From a checkpoint of a small sound classifier: arch quartznet, batches of 512.
Rows from block 7 of a small sound classifier, named by matrix and row number. Rows with one number belong to one channel. Each number is 200 + 40 x the weight over its row's rms, rounded and kept within 0 to 999. All counts start at 0.
After each channel's rows are labels from the 100 clips, of 14848, where the channel reaches its highest value: "responds to" is what is common among them; "loudest" is the band of the loudest frequency at the time of the peak. Only what is clearly more common there than usual is listed. The data: read English sentences (LibriTTS-R).
# convs1: first pointwise conv (model.blocks.7.convs.1.weight, 192x192x1), inputs 96-191
# convs3: second pointwise conv (model.blocks.7.convs.3.weight, 192x192x1, transposed), outputs 96-191

convs1.176,227,194,162,156,242,241,228,192,132,193,146,347,197,202,206,216,271,269,227,227,211,217,238,254,184,217,193,220,220,184,172,186,134,215,169,239,284,176,253,210,192,171,189,164,170,239,244,217,253,191,194,236,291,171,183,188,195,221,193,191,148,112,204,181,226,255,235,137,142,205,187,110,163,170,251,218,127,218,218,190,182,235,215,246,166,195,301,248,145,154,213,209,130,247,192,216
convs3.176,197,151,206,124,187,208,247,264,156,184,132,134,177,157,207,215,179,236,104,195,273,218,237,190,193,154,233,211,213,235,210,216,199,204,253,241,186,212,231,246,253,173,134,228,166,223,187,194,172,250,224,173,264,194,163,188,173,214,180,237,177,290,228,196,178,280,149,285,190,243,183,187,195,156,207,242,200,193,262,261,242,210,222,172,178,171,264,165,158,187,163,236,190,243,217,223
responds to: voice: male
loudest: 4000 to 8000 Hz

convs1.142,222,159,168,221,177,240,171,175,233,147,179,127,168,153,253,226,168,234,183,202,231,204,164,225,155,150,175,266,213,195,102,168,83,215,234,218,220,210,177,182,214,166,186,246,193,253,129,173,189,203,146,155,188,214,228,147,242,270,242,217,214,227,202,170,158,201,214,163,162,171,195,237,176,273,190,177,162,162,214,236,173,178,275,240,238,199,195,235,143,216,178,179,114,197,197,180
convs3.142,237,209,190,265,230,226,132,195,195,213,220,189,211,235,193,166,167,172,162,183,156,161,166,166,189,271,202,185,211,264,189,191,156,183,193,208,101,194,188,130,214,190,246,102,150,214,273,224,215,172,194,219,196,229,195,210,319,218,232,158,165,129,186,209,168,158,215,201,290,166,219,232,225,190,159,187,215,241,197,211,207,195,258,290,286,252,166,195,176,120,206,211,209,255,245,117
responds to: voice: female
loudest: 250 to 500 Hz

convs1.170,260,249,191,237,144,197,231,244,189,240,176,178,220,223,282,152,224,265,179,190,261,174,186,145,197,198,194,219,200,236,241,205,157,184,142,194,180,124,213,179,232,199,228,134,195,238,185,326,148,188,217,215,267,158,204,141,262,166,179,171,227,145,209,197,179,352,180,165,219,164,181,209,228,244,203,208,246,220,194,255,227,225,98,248,264,149,202,177,248,178,144,196,142,171,213,146
convs3.170,184,139,202,168,215,222,150,264,192,229,215,264,213,195,195,253,239,156,178,176,172,196,174,170,214,216,257,250,273,246,187,245,188,261,162,236,197,192,223,207,254,195,140,193,223,183,135,210,219,140,180,229,239,173,141,211,185,183,208,196,237,278,240,233,221,136,196,205,152,195,172,191,251,241,198,256,192,153,157,173,236,228,236,139,102,206,245,187,153,186,138,233,167,184,224,155
responds to: voice: female
loudest: 250 to 500 Hz

convs1.156,178,214,221,248,253,189,236,286,121,185,185,201,222,260,250,141,252,205,202,223,268,163,214,126,158,157,180,179,170,183,177,137,232,184,201,216,253,154,169,197,187,159,220,168,246,184,187,200,229,218,222,174,245,222,256,214,123,215,198,171,133,201,169,201,148,249,188,154,173,147,214,122,150,167,260,209,284,259,269,227,227,213,118,180,176,201,187,175,225,225,132,234,198,239,219,250
convs3.156,207,197,267,249,185,224,162,220,184,140,197,168,225,213,182,213,172,267,112,202,224,189,199,133,231,224,249,160,137,262,222,226,164,117,214,239,183,209,286,152,219,229,207,182,168,177,185,220,215,220,169,252,234,192,136,186,307,192,202,241,230,250,150,208,153,216,142,168,274,226,197,220,223,172,185,201,213,167,218,156,217,221,224,288,267,201,204,193,175,97,200,261,148,229,177,202
responds to: voice: female
loudest: 4000 to 8000 Hz

convs1.89,193,145,197,143,201,201,180,216,218,177,172,214,159,114,117,147,137,241,215,145,185,161,121,151,115,121,198,227,207,222,156,265,108,251,166,89,256,209,210,225,251,145,156,208,166,186,245,158,273,188,205,237,246,185,146,225,181,184,246,208,205,228,188,164,235,312,230,208,199,164,223,152,200,262,356,205,223,169,222,223,218,185,200,246,178,235,232,189,182,237,208,244,197,143,238,200
convs3.89,193,160,266,204,155,161,144,161,206,172,200,145,202,186,248,168,238,241,144,230,183,201,195,184,161,245,216,238,155,187,185,178,230,131,218,199,207,197,232,223,318,242,252,189,142,226,196,177,166,256,196,210,171,131,134,186,245,218,155,185,203,241,158,209,113,181,192,213,182,234,142,195,203,174,171,210,228,207,158,240,180,188,188,263,222,181,152,153,191,220,221,147,191,152,221,152
responds to: voice: female
loudest: 250 to 500 Hz

convs1.153,190,177,221,132,160,229,211,268,206,162,176,191,136,224,137,314,217,231,218,238,163,203,197,187,199,188,241,232,228,213,194,192,185,253,211,158,199,205,154,140,169,285,225,212,225,223,166,250,307,179,168,234,186,229,225,271,152,166,270,200,252,207,177,185,173,105,203,185,221,187,147,172,219,148,130,220,224,218,183,183,193,231,162,241,210,264,158,169,233,232,235,234,159,155,167,159
convs3.153,144,178,198,181,203,217,204,230,247,230,213,126,176,212,152,163,200,193,230,219,189,279,224,267,227,122,198,196,272,191,188,160,206,241,183,241,220,221,195,176,262,241,122,243,288,222,174,223,183,188,162,172,197,246,255,204,213,187,115,245,236,261,191,165,207,236,216,293,160,234,217,196,159,240,213,196,205,234,222,208,216,202,156,189,241,129,225,184,157,238,143,172,193,118,170,231
responds to: voice: female
loudest: 250 to 500 Hz

convs1.22,216,177,110,205,133,220,173,163,207,187,150,106,219,185,137,215,167,211,187,196,288,156,132,208,207,184,293,248,173,204,234,247,216,200,177,141,240,171,232,226,221,206,202,197,158,167,199,218,167,169,211,253,197,191,216,177,184,176,171,258,260,223,172,195,206,203,222,213,210,284,272,211,156,160,269,224,183,160,172,211,173,198,261,115,134,228,237,253,205,223,205,162,215,133,212,247
convs3.22,193,177,221,174,163,171,266,203,257,180,160,243,181,157,230,237,212,259,206,220,196,227,260,205,138,148,204,157,176,160,202,241,211,252,182,165,248,237,235,235,163,246,213,246,175,182,195,159,132,251,253,148,169,148,270,179,173,215,236,286,263,173,143,163,265,198,136,196,229,222,192,257,146,147,146,165,252,277,167,191,213,169,197,186,238,154,152,142,179,237,218,178,280,196,186,203
responds to: voice: male
loudest: 250 to 500 Hz

convs1.162,162,166,233,266,198,137,179,283,210,176,167,129,197,166,165,179,152,161,235,141,281,195,308,190,172,201,251,209,146,207,189,222,185,223,211,126,208,198,236,214,214,219,190,253,227,189,210,217,191,260,180,208,239,203,232,187,212,192,210,225,218,190,202,172,229,172,165,217,274,301,269,205,170,189,253,200,222,272,196,199,150,213,279,159,221,154,242,184,227,167,207,104,191,160,194,174
convs3.162,230,182,175,257,193,235,204,254,174,214,205,191,183,214,200,222,189,164,205,160,214,243,131,228,223,181,235,214,254,199,166,136,164,204,197,261,192,196,159,160,315,170,165,214,186,209,177,184,237,215,186,211,254,189,188,210,219,226,187,187,185,230,236,187,154,168,217,213,126,151,211,190,181,190,223,239,149,130,254,175,209,218,225,161,94,188,276,230,189,199,173,205,168,203,301,139
responds to: voice: male
loudest: 250 to 500 Hz

convs1.137,187,178,198,201,168,246,138,155,229,143,203,252,155,246,193,146,174,207,178,212,193,188,163,247,243,166,212,261,165,223,254,232,178,186,247,255,270,175,219,160,237,175,160,199,184,190,179,198,126,217,139,238,188,175,174,225,244,111,220,250,154,197,254,75,190,183,188,146,193,233,176,191,165,216,237,249,211,255,247,135,167,281,174,208,198,163,228,230,167,193,229,248,165,273,183,148
convs3.137,212,275,181,199,143,188,206,182,144,187,178,164,262,236,232,189,186,217,184,202,142,183,131,246,221,151,194,201,267,210,167,238,215,153,157,133,178,178,210,165,173,205,223,157,160,165,208,129,164,204,217,189,152,139,235,253,183,257,284,193,174,218,159,188,163,182,204,217,254,234,155,225,217,246,264,229,158,193,209,148,151,221,196,200,264,168,215,196,295,227,175,245,175,195,255,189
responds to: voice: male
loudest: 2000 to 4000 Hz; 4000 to 8000 Hz

convs1.116,157,239,174,211,171,211,157,238,255,202,186,225,279,258,174,226,172,198,247,320,156,221,193,285,235,150,226,245,198,215,263,220,188,211,221,282,209,231,233,199,103,208,192,180,200,176,203,238,231,191,226,211,202,86,219,192,180,201,229,201,220,155,192,194,136,177,147,170,223,161,134,196,175,176,230,232,149,183,214,212,168,164,149,194,124,232,183,144,174,261,183,227,160,158,213,234
convs3.116,248,170,125,178,223,216,130,208,183,209,246,190,238,209,219,128,179,151,199,201,237,163,177,236,190,268,198,225,283,242,164,118,191,190,189,211,201,186,206,208,111,162,125,194,162,107,293,261,212,258,180,196,191,246,98,147,190,226,162,149,176,191,228,246,184,140,241,194,248,223,179,143,237,214,174,144,200,205,204,206,188,166,231,191,165,183,204,227,206,175,221,205,165,227,143,232
responds to: voice: male
loudest: 250 to 500 Hz

convs1.84,186,169,246,231,121,225,235,184,246,191,237,152,195,166,194,207,133,187,195,156,212,220,181,172,237,197,122,270,170,286,232,222,183,188,218,274,260,218,239,178,198,222,293,252,177,217,147,189,152,189,181,198,236,187,198,196,175,216,201,249,206,204,179,191,218,132,149,232,175,233,220,213,295,228,204,162,185,212,204,247,194,243,81,163,208,144,248,135,179,189,233,110,295,148,244,168
convs3.84,213,140,218,154,238,203,153,196,204,229,204,211,175,159,159,201,139,187,197,181,238,185,267,213,266,256,176,157,348,197,187,170,170,153,231,222,180,153,174,254,326,112,157,92,205,258,174,216,166,215,166,256,215,188,229,229,284,233,206,218,227,196,232,153,163,155,146,202,253,179,206,157,191,218,202,195,170,241,235,184,170,179,311,249,244,177,215,180,179,239,238,165,202,153,270,186
responds to: voice: male
loudest: 250 to 500 Hz

convs1.46,196,200,160,278,208,177,176,230,169,257,177,85,200,216,168,209,226,231,239,165,281,169,160,164,241,171,174,239,159,178,133,236,198,189,165,171,198,260,238,275,210,273,201,179,170,228,230,286,189,226,189,230,185,230,252,170,131,195,161,242,252,243,212,164,274,196,162,222,181,255,222,149,125,204,175,218,213,288,165,220,196,173,314,174,253,175,238,234,252,151,274,163,183,170,232,274
convs3.46,177,205,204,206,224,241,209,290,135,218,216,111,201,250,212,226,194,189,182,142,196,178,165,234,238,231,226,157,202,241,209,190,171,150,181,270,156,161,128,174,186,142,251,184,157,217,142,206,223,175,148,231,297,212,230,202,184,209,185,148,162,268,196,230,191,137,245,234,164,154,243,187,258,223,226,212,206,243,290,200,237,247,228,180,219,263,283,193,217,217,137,192,148,272,200,185
responds to: voice: male
loudest: 4000 to 8000 Hz

convs1.191,214,285,241,211,200,178,282,179,193,166,204,159,205,176,247,150,181,189,164,309,254,245,204,209,230,252,259,159,240,248,289,184,145,194,207,186,201,310,209,238,209,208,213,198,211,175,197,168,225,136,204,199,240,176,218,167,159,213,189,201,198,214,216,244,248,266,148,232,222,145,133,204,195,123,205,277,178,195,196,227,248,265,194,213,225,183,179,232,176,209,261,185,203,198,198,237
convs3.191,181,144,186,211,163,166,189,213,213,206,226,225,217,192,232,207,190,229,147,229,156,214,166,222,223,203,269,194,241,194,183,192,135,226,119,198,211,195,181,151,320,222,158,230,217,201,152,166,215,252,203,210,270,117,177,267,197,222,172,238,217,242,289,181,184,240,181,209,113,267,204,240,167,224,180,276,244,148,260,222,190,221,150,188,167,154,251,165,248,164,170,236,200,203,263,157
responds to: the word "said"
loudest: 4000 to 8000 Hz

convs1.5,185,133,184,235,193,231,117,186,186,260,261,253,163,234,219,173,216,217,205,194,219,162,247,265,183,107,182,265,188,183,184,180,223,151,212,149,203,179,273,175,212,204,202,161,202,176,209,227,174,208,167,245,203,197,143,259,181,116,196,214,313,227,160,124,208,212,217,201,206,183,215,228,264,186,235,216,207,248,248,147,145,173,100,199,200,161,149,214,235,210,217,249,248,223,216,165
convs3.5,113,190,247,169,187,231,214,161,229,198,206,210,260,240,226,221,235,181,169,235,212,153,133,191,239,244,136,213,212,191,206,171,195,216,115,115,224,155,195,167,285,250,263,192,158,179,161,167,247,197,198,163,183,182,220,228,181,167,257,148,239,179,219,193,168,207,222,172,178,223,155,198,217,205,176,194,235,167,164,202,133,143,156,220,271,186,150,152,269,236,219,233,215,153,127,235
responds to: voice: female
loudest: 500 to 1000 Hz

convs1.182,197,241,156,240,153,195,214,199,222,237,128,233,158,117,161,203,243,274,201,192,229,189,104,135,280,170,261,151,162,160,202,252,151,212,162,167,209,210,232,215,250,172,143,258,227,190,196,182,206,185,165,207,254,241,211,146,271,202,239,199,285,234,207,187,177,254,154,202,142,140,161,84,171,213,166,202,230,169,233,201,174,162,247,189,228,190,163,236,244,207,153,201,182,232,199,189
convs3.182,256,247,215,206,200,191,176,197,207,198,226,208,234,265,196,134,211,131,163,148,123,218,204,237,202,229,224,189,246,272,203,192,166,166,250,243,214,130,244,166,225,142,211,224,247,178,255,297,215,183,165,217,199,263,155,237,222,170,222,246,211,223,293,216,238,210,176,207,214,168,151,150,260,191,265,219,178,188,270,134,203,192,244,188,217,224,196,229,164,170,150,256,207,202,185,205
responds to: voice: female
loudest: 250 to 500 Hz

convs1.171,246,207,112,201,203,161,177,204,190,203,135,99,191,186,171,240,135,202,180,174,314,231,204,193,166,182,225,242,162,172,247,200,210,223,189,169,217,162,188,253,193,134,210,227,187,224,174,188,262,177,174,216,197,248,199,207,126,221,231,271,265,253,170,172,216,222,236,209,190,272,248,256,186,177,218,204,151,179,244,192,203,171,307,166,226,232,227,224,278,215,189,170,218,141,226,186
convs3.171,196,183,196,198,165,192,222,197,209,177,170,268,204,205,245,198,214,258,240,213,201,200,275,177,135,186,151,177,174,157,230,190,220,270,240,117,257,186,201,218,195,266,203,211,239,178,224,169,124,199,223,126,167,193,228,142,157,247,276,207,218,157,135,189,234,213,141,117,171,227,193,215,163,170,160,164,268,249,118,219,172,181,153,174,168,169,155,187,249,245,232,165,209,191,143,229
responds to: voice: male
loudest: 250 to 500 Hz

convs1.4,271,202,205,171,241,166,177,153,175,127,243,276,240,234,233,196,189,171,210,219,204,137,120,199,192,171,132,205,265,207,223,218,172,131,193,252,221,186,207,178,176,181,174,127,150,202,230,200,181,181,225,193,237,171,200,246,212,166,174,183,163,159,210,188,221,193,136,87,194,290,187,128,209,269,133,215,190,211,264,224,176,243,145,188,214,174,187,209,124,258,209,231,250,257,225,221
convs3.4,211,195,179,154,208,231,191,228,198,222,165,86,214,180,174,149,171,184,119,174,202,153,216,169,217,197,223,179,228,260,166,215,242,156,276,259,126,188,214,227,199,137,174,205,98,114,251,241,220,240,205,200,246,215,164,158,248,224,198,172,189,265,179,239,146,224,218,352,207,210,175,121,216,187,148,222,163,207,274,221,215,209,241,222,220,183,187,184,107,137,150,216,164,235,181,184
responds to: voice: male
loudest: 4000 to 8000 Hz

convs1.9,147,126,228,220,180,191,173,234,210,235,126,141,186,240,134,150,191,209,181,99,296,195,153,176,157,182,126,262,168,206,219,227,197,191,167,202,173,201,229,229,213,235,225,172,188,191,233,273,176,196,209,221,169,198,172,196,176,206,189,260,218,201,161,189,216,211,164,206,209,299,285,165,149,273,241,176,171,240,224,215,258,166,295,172,213,219,230,234,195,195,230,113,212,185,190,230
convs3.9,226,214,161,236,247,229,196,225,156,258,229,178,228,234,222,187,197,127,174,198,150,166,151,215,242,241,235,184,227,239,181,194,155,196,212,207,142,201,144,171,248,171,201,148,206,175,126,249,282,136,171,257,249,246,168,273,201,195,223,138,194,235,248,230,150,141,273,189,169,146,186,158,240,275,213,201,172,195,244,224,237,255,254,231,168,199,296,207,143,221,176,214,192,217,244,187
responds to: voice: male
loudest: 4000 to 8000 Hz

convs1.169,149,145,170,223,182,163,256,199,205,186,210,160,205,214,220,297,256,196,170,209,115,173,204,273,233,230,190,242,240,197,247,221,191,239,263,168,195,206,195,119,271,242,162,162,195,199,227,221,187,161,182,183,178,185,176,270,95,105,171,266,303,182,193,114,168,203,225,189,185,158,240,211,222,155,235,155,223,256,242,133,213,217,198,145,137,176,201,200,167,240,192,186,251,193,161,178
convs3.169,245,259,201,232,217,181,216,206,159,197,240,292,166,208,194,206,205,253,238,145,231,201,245,130,131,246,185,227,160,150,179,206,179,217,118,240,159,229,200,175,152,256,303,219,214,256,220,195,221,221,195,245,181,174,127,165,240,202,285,134,145,195,214,240,232,166,156,85,216,212,201,157,200,189,215,189,228,172,173,227,225,134,212,236,260,198,166,188,168,152,220,238,230,247,231,161
responds to: voice: female
loudest: 500 to 1000 Hz

convs1.187,239,189,179,167,172,219,251,136,294,247,219,213,239,231,194,249,110,285,231,247,228,197,154,206,215,205,207,253,269,200,232,158,160,252,245,305,295,209,203,182,222,164,187,185,230,178,180,173,216,127,186,199,164,171,182,198,202,208,225,198,222,195,137,203,253,256,187,147,160,237,214,214,183,166,195,156,140,209,272,205,157,208,196,162,198,158,284,181,128,249,188,268,151,181,184,229
convs3.187,225,236,225,265,188,160,194,137,168,220,224,217,171,260,210,284,208,194,253,162,181,238,205,212,203,170,205,232,226,139,256,230,178,227,224,193,229,199,93,200,168,192,215,173,250,211,174,197,196,185,215,207,146,193,250,217,160,193,203,212,272,177,133,196,213,173,202,199,160,156,219,253,232,243,256,207,173,227,163,161,171,240,182,242,196,186,184,244,223,248,204,168,202,171,209,227
responds to: voice: male
loudest: 500 to 1000 Hz

convs1.60,161,185,211,167,225,246,200,191,234,213,200,226,192,245,121,132,181,150,186,169,280,213,237,175,163,225,177,213,232,186,179,263,195,168,218,175,271,233,224,210,192,223,202,260,204,222,230,227,147,211,174,180,232,123,176,185,237,221,192,210,229,225,250,194,253,182,120,228,166,207,247,131,196,277,199,163,215,248,256,174,200,256,219,133,177,233,237,171,245,245,195,222,197,210,179,231
convs3.60,205,222,232,145,156,165,244,162,215,181,202,194,183,133,234,195,200,261,265,235,214,244,240,154,175,140,180,158,179,174,199,160,261,204,193,167,224,247,221,262,138,249,144,266,208,204,215,157,127,227,218,193,144,156,208,164,189,205,154,233,236,182,198,139,207,214,174,199,174,238,163,237,132,154,174,180,251,236,172,199,151,173,161,136,202,140,156,194,230,198,213,184,240,144,113,201
responds to: voice: male
loudest: 250 to 500 Hz

convs1.131,215,178,194,182,213,191,216,143,171,182,214,233,198,240,199,145,276,185,156,211,132,197,240,126,177,180,242,172,239,175,257,192,255,201,199,237,193,176,219,161,205,243,243,186,204,208,194,182,207,213,179,190,153,104,219,208,152,133,200,172,254,154,259,206,259,163,127,161,215,167,184,170,252,176,217,144,161,281,240,185,72,226,190,242,216,237,140,195,208,217,218,242,199,279,169,185
convs3.131,208,218,135,209,198,221,189,228,230,230,219,193,192,253,152,129,159,174,157,124,145,141,138,132,251,273,194,230,185,192,138,224,223,53,191,202,179,141,133,143,151,142,223,200,185,173,230,256,226,209,198,201,155,241,141,195,232,212,301,167,183,200,200,231,146,137,265,149,208,168,192,157,257,189,158,210,160,185,240,179,226,227,250,285,225,220,154,191,217,205,187,228,170,227,119,304
responds to: voice: male
loudest: 4000 to 8000 Hz

convs1.157,153,221,229,99,189,140,221,216,109,224,155,255,252,134,166,235,200,194,182,268,130,178,176,224,184,196,213,245,196,235,194,235,215,185,159,177,160,250,150,158,196,166,170,200,184,185,245,216,221,229,242,181,184,183,219,266,149,156,239,255,188,190,232,145,248,213,126,191,172,225,215,89,217,227,171,184,140,187,211,221,189,227,279,291,192,208,187,183,214,201,197,190,267,257,215,222
convs3.157,174,244,202,250,213,203,224,221,233,200,178,244,216,189,248,274,275,237,200,157,232,235,260,218,165,135,180,180,129,152,202,238,172,272,146,164,198,168,128,230,242,262,258,195,265,220,155,169,215,157,239,232,131,179,290,184,176,162,181,242,180,240,220,161,254,218,169,146,188,213,199,244,197,215,255,206,187,202,121,148,229,224,185,188,119,206,164,190,225,238,241,193,244,130,236,212
responds to: voice: female
loudest: 4000 to 8000 Hz

convs1.7,187,209,150,156,251,179,216,104,249,183,150,55,144,183,237,306,209,187,209,218,257,191,172,138,206,212,167,194,196,210,205,211,244,193,186,136,187,256,197,236,241,276,244,192,181,179,193,162,190,210,217,179,242,238,197,222,221,196,230,171,219,172,150,210,160,196,166,225,201,207,160,181,156,155,212,254,201,129,230,151,214,249,264,190,174,154,156,208,210,237,223,242,206,215,201,208
convs3.7,203,232,207,179,171,244,176,144,201,234,229,276,266,169,184,219,208,168,184,258,152,117,215,139,205,225,203,237,208,205,237,161,227,168,194,179,150,214,260,170,313,229,118,191,170,147,218,158,168,222,171,180,238,171,202,177,183,189,205,190,155,177,216,169,163,182,176,133,244,270,168,197,254,218,211,217,255,225,245,161,215,171,142,207,101,163,232,195,201,193,255,183,209,196,198,242
responds to: voice: male
loudest: 250 to 500 Hz

convs1.34,208,213,157,123,235,218,212,176,122,166,189,296,202,186,237,191,240,207,169,205,213,210,101,255,155,173,183,241,255,217,219,197,187,192,127,245,206,187,190,203,224,174,250,253,236,195,182,180,207,219,217,211,305,77,167,246,141,144,302,141,153,143,224,199,215,228,150,155,177,138,176,123,183,162,264,225,108,207,198,186,213,219,148,192,110,230,178,241,239,156,223,264,244,249,213,212
convs3.34,176,162,213,166,240,163,233,239,152,203,207,130,177,195,166,170,165,198,98,203,205,216,181,168,200,222,176,190,212,275,184,202,221,175,222,228,185,213,226,225,295,163,139,236,188,240,177,205,210,242,214,173,279,217,154,179,146,195,111,224,179,299,250,216,230,200,233,208,172,251,238,203,225,202,199,307,175,214,263,227,241,206,191,182,180,214,235,220,172,145,165,188,190,197,254,280
responds to: voice: male
loudest: 4000 to 8000 Hz

convs1.83,213,175,202,213,253,205,225,125,111,231,187,116,169,135,181,190,141,197,132,179,209,224,110,214,227,179,83,196,206,226,157,216,257,229,233,215,215,267,228,239,191,179,207,207,211,221,193,189,160,184,231,185,172,176,195,242,94,192,262,179,193,224,177,221,196,238,143,252,190,225,182,156,219,209,206,206,222,261,265,245,274,211,232,227,283,213,188,200,190,252,234,274,247,213,229,260
convs3.83,221,198,200,157,193,219,238,280,239,223,170,131,216,162,179,218,189,254,89,201,218,178,234,161,177,154,221,200,154,241,207,304,189,216,201,230,156,226,184,215,229,187,203,181,212,267,155,218,180,149,209,227,310,171,201,229,194,214,130,177,193,304,181,203,238,234,153,316,222,220,224,212,191,171,246,242,233,170,244,227,186,203,232,154,133,175,208,173,166,165,147,210,224,236,267,150
responds to: voice: male
loudest: 4000 to 8000 Hz

convs1.32,265,166,194,142,306,192,220,56,147,193,175,253,201,176,226,176,185,127,166,167,205,189,181,245,172,266,204,224,171,138,253,247,238,105,211,208,265,208,234,229,161,225,257,187,180,205,162,161,213,226,186,171,262,178,156,261,233,167,175,162,244,155,176,183,228,191,120,219,142,164,187,152,163,209,213,175,194,155,270,189,178,218,241,181,89,239,208,202,224,207,266,216,237,202,192,222
convs3.32,196,173,235,238,244,202,228,139,203,256,222,226,204,221,200,288,231,157,235,208,206,186,183,215,188,159,178,185,205,156,211,234,265,214,256,145,229,212,168,226,189,181,206,183,192,243,82,211,191,184,213,204,152,218,251,224,167,222,142,204,201,142,245,176,201,206,196,207,138,160,195,217,234,206,254,174,199,235,197,175,147,175,228,154,211,187,174,200,279,285,208,141,208,134,226,213
responds to: voice: male
loudest: 4000 to 8000 Hz; 2000 to 4000 Hz