Rows from block 8 of a small sound classifier, named by matrix and row number. Rows with one number belong to one channel. Each number is 500 + 25 x the weight over its row's rms, rounded and kept within 0 to 999. All counts start at 0. Numbers have three digits each.
Before each channel's rows are labels from the 100 clips, of 14848, where the channel reaches its highest value: "strongest on" is what is common among them. Only what is clearly more common there than usual is listed. The data: read English sentences (LibriTTS-R). In brackets: how many of the 100.
# convs1: first pointwise conv (model.blocks.8.convs.1.weight, 192x192x1), inputs 0-191
# convs3: second pointwise conv (model.blocks.8.convs.3.weight, 192x192x1, transposed), outputs 0-191

strongest on: voice: male (100)
convs1.147:511539471487527483506497514460438472490498506506527498526519485497526487542538519522511507540498472519528533490502529506500441508495512529513502482487518515513496493513504476502484530508541510517476461477521525423520459481492445483496483499472499486477494495494534484494506518491465475467447522521461500499512480492493497471483491478530484499442515476539497495505503517551487533500535454524461485502489459495520523519493537483480483534463489495511497467521467511519539512521526503485484523493465496474478454533506473527481478482456571446532541502517521464519515524488522517493
convs3.147:457521530470521463506486493503485487517510512493486505513503515482450504514472505531530535495488511496530459485513502488482500502484511500511507494523472492491578495507513503521545528420520493519541472534510465462582476526469501512495504521447509471490512506517545466522513479512531501486500519502523516477502476469508521490517505480526521483515491484438491538491503476507492535522518482503474531508514495549497469455467462531507549494501498533468472508526492530494523496491476504466513471494522470479510496496467521489465518508488513514494491462497504442561429504482488479505

strongest on: voice: female (90)
convs1.138:499505484508490498486480519528516537519501482477528471520476481471484478504483467501519497515473456502493494523483489519463562501505467545558514468476534532506533505506479483481486569474446500504497533467513503509461515543511473434486487519472501506515547507528451498516504504481513545517518483500482501488504494522491509520466498498470534466444527475486451489505463504501474525512485544497518475513530493499497485533467465498506514536461498526503497527456499512487491514507486454503525537491502512480473533520497474500462481442487527524551455521520520503528497547474515490515
convs3.138:477485519521507499476502524467459497468463503483483513508499484511496515507490472484448483445508471462480516551484524504493559474557503462482506514516488495497464512488509512513535440475491504466511476527515490496475513486478481518486500500528475471486472485522447458492488514515555494502536511510490521519537499528508460514526460511490512501487465531525438535493510514509496479463504519486482505497530548500494513495470500490504423474486471518517483489533493464478513474519463483502526494513493472493479511524505498525545461483533517448509536551497518487544475473502466526541

strongest on: voice: female (79)
convs1.133:543456510496514488530524464470446485501459513496513494484512509487490497485501491507500487513526514473524538533493485516535485473499504499536479484516491450511557498494460465481490520501550495488579548495536502519459471507504480494510493497465464507456546496501485494511494505500532511444494503439497533532516501491517528517468511480528537459495495483493581486479493524477476504497509497537473485535516484476481538487506488545517490474487517511485484495493482475546538536497527511519515466492513490491497523474478520485536490461528507526492474479459455506509512527520448477491
convs3.133:473485462451530484537540490516520489504471489479516510487519517453454524530498512503487501493495486487512506480528502526489493491485500504493507477509532517500531512505485503488467520558513534485490527516512529499452483504569508500468547507507492469488487511514549471476485517524502492499450544541493470527514493522514478474498500495536556532503507473530537520517480537471490423487496518507506528493536505551512507510495486506488443505502492515522492458534495478533505507479533404508512479537522524521457514493532522515482495511496511460492518481518487483523466490454518472500

strongest on: voice: male (95)
convs1.160:481520517438477514533491468490514478472483485515527523524535517453501501505467499496502517528456522497501496461505457523530493519545474452484550464482511521533495496563471509500458478515551551510536474522537461457511512555522509533502480532495460479548495498501516509492484492497458498451518505518478519438500512488565513519517496491509483504503512486528492478486487482512516505526462498483501483504484521500481520476553514461487495495494466529486493465505475510529500549505497542468507558509499499491507466471522524480519511476497518466482512472529512500503459504511502486482
convs3.160:539513497494496482549517474510474504511585535512508481482491485504515458456489517494469447512491482519513507502468478511492465535499502519488500481509495540500489469484486454475516488486516508518522557505478482490497489522474495504479468531571519551486522437496479521528494495460517492466502486483521486467500478490489492524519478488564440469544502498495496489490542483470522479530485499512519489483504499504483484541519535506499484484506521437501487522485536492525549504513480569509512515487503494502517507507523507488497534503475499567518481463504482510484480494445516469510

strongest on: voice: male (99)
convs1.91:471508469487468494487470528516538504495528535574475508480510472533484505475472460487487456521482475518485465532500489525502525491500519521505522495461496538537506498485525483484517473508504525495495467457465505492516477519494480488513460501490510514550503478523509470521469533517531493474490481541478519463492516520492509480508452468532485517491500483501519475494510499499517531511515523445472432499533468503479511471506471482492503436512479537521470556495526508501455520498492469516458520516511486513482519433507496487533514500501504478514491521500554502535466533482571517487
convs3.91:528528595520531511494463493516455497489504513495499546512490504518479487461512477511526475516463493522495479487477494523502515542506518475496477523518513495521496456492528465517577552502506511529476519530492482524477472512495495474519516514524534497470494462439476514528474477470569506474548457481493505479486512537481513501490503484535497466539493521565509498506510501519486466496497439510520536485538518503489463522473514506492476487505498502486528513501509452476515486476478547518500469485486486488519496492509512528493495495506493533500513520491499463434477505540491476497

strongest on: voice: male (75)
convs1.64:548519447547451547497483478506487542498516448437497459471530496499497532503483503511466484507461452489489508481518515513480541482511506507459506478514518525485484519468481518467488517451543489534522532495494512503561476492493496499500550472491552540471529495494500510487508531476519476505490503495509546483490527519547486514536473444530507513505535522493553513515510516528497493477493495530474501474475522488511537453523518507491502481475533536506499492505476491517506519487498488531486487509467454504457502490488478484491491465456510508442446496496483529497492522476493502504
convs3.64:519482525492495521488458474507493483529511536503513505495485476521478490465508502540466478498461507486499499460453497468519472508525497475442499527508515522517529453452507474502551506542524474476518534526501494498466484501468476509544480508562508533448503480487530496546557466467536499522517490461505504451485486488505556472499497494510510480520509518512546485492547474532489474507520519524528504489486499522503480516530489505497485516508475538490482527520501466487470501549477541518511498513456462483516510535500480477443489470481496507477463501536484495509458543511486523523

strongest on: voice: female (89)
convs1.146:527505479504485562541526522496473473495499512466513491508461539460480477534548459498526467493502500519461542523500487502496566492527486542557502484438488530516521518497472512515499539484470473494523510447513489494472505476460474477509512537468521506535544483479464492480502505490514547500485481516500544450498484488486524510482496476447505490463483492510507476551477511459478511526463535490530490505530489477495535536504533490506514511502551534518486535455502512500499529503489492498481486493512513491512507467496448511473476488510540495497464492499474498486492497459517467526
convs3.146:512509506495529526507473536507430522488514496517474567493466509486510505526488499521503534476515508458519493549483526545471548493540506479498486495479443497523508499506500550502566527485484492516483513469531464535513453482505485516540516502502487482499513483506519478507446492514482492529536498495471531509491504501525495545531476516470506462479488527533454532485514489522482534470508484469461502482507576483512561490489506504502490514464479527491527512511490484499498512475452513488508517484490487478521490477463474520544477469518477477505488522460529510540515479547501516516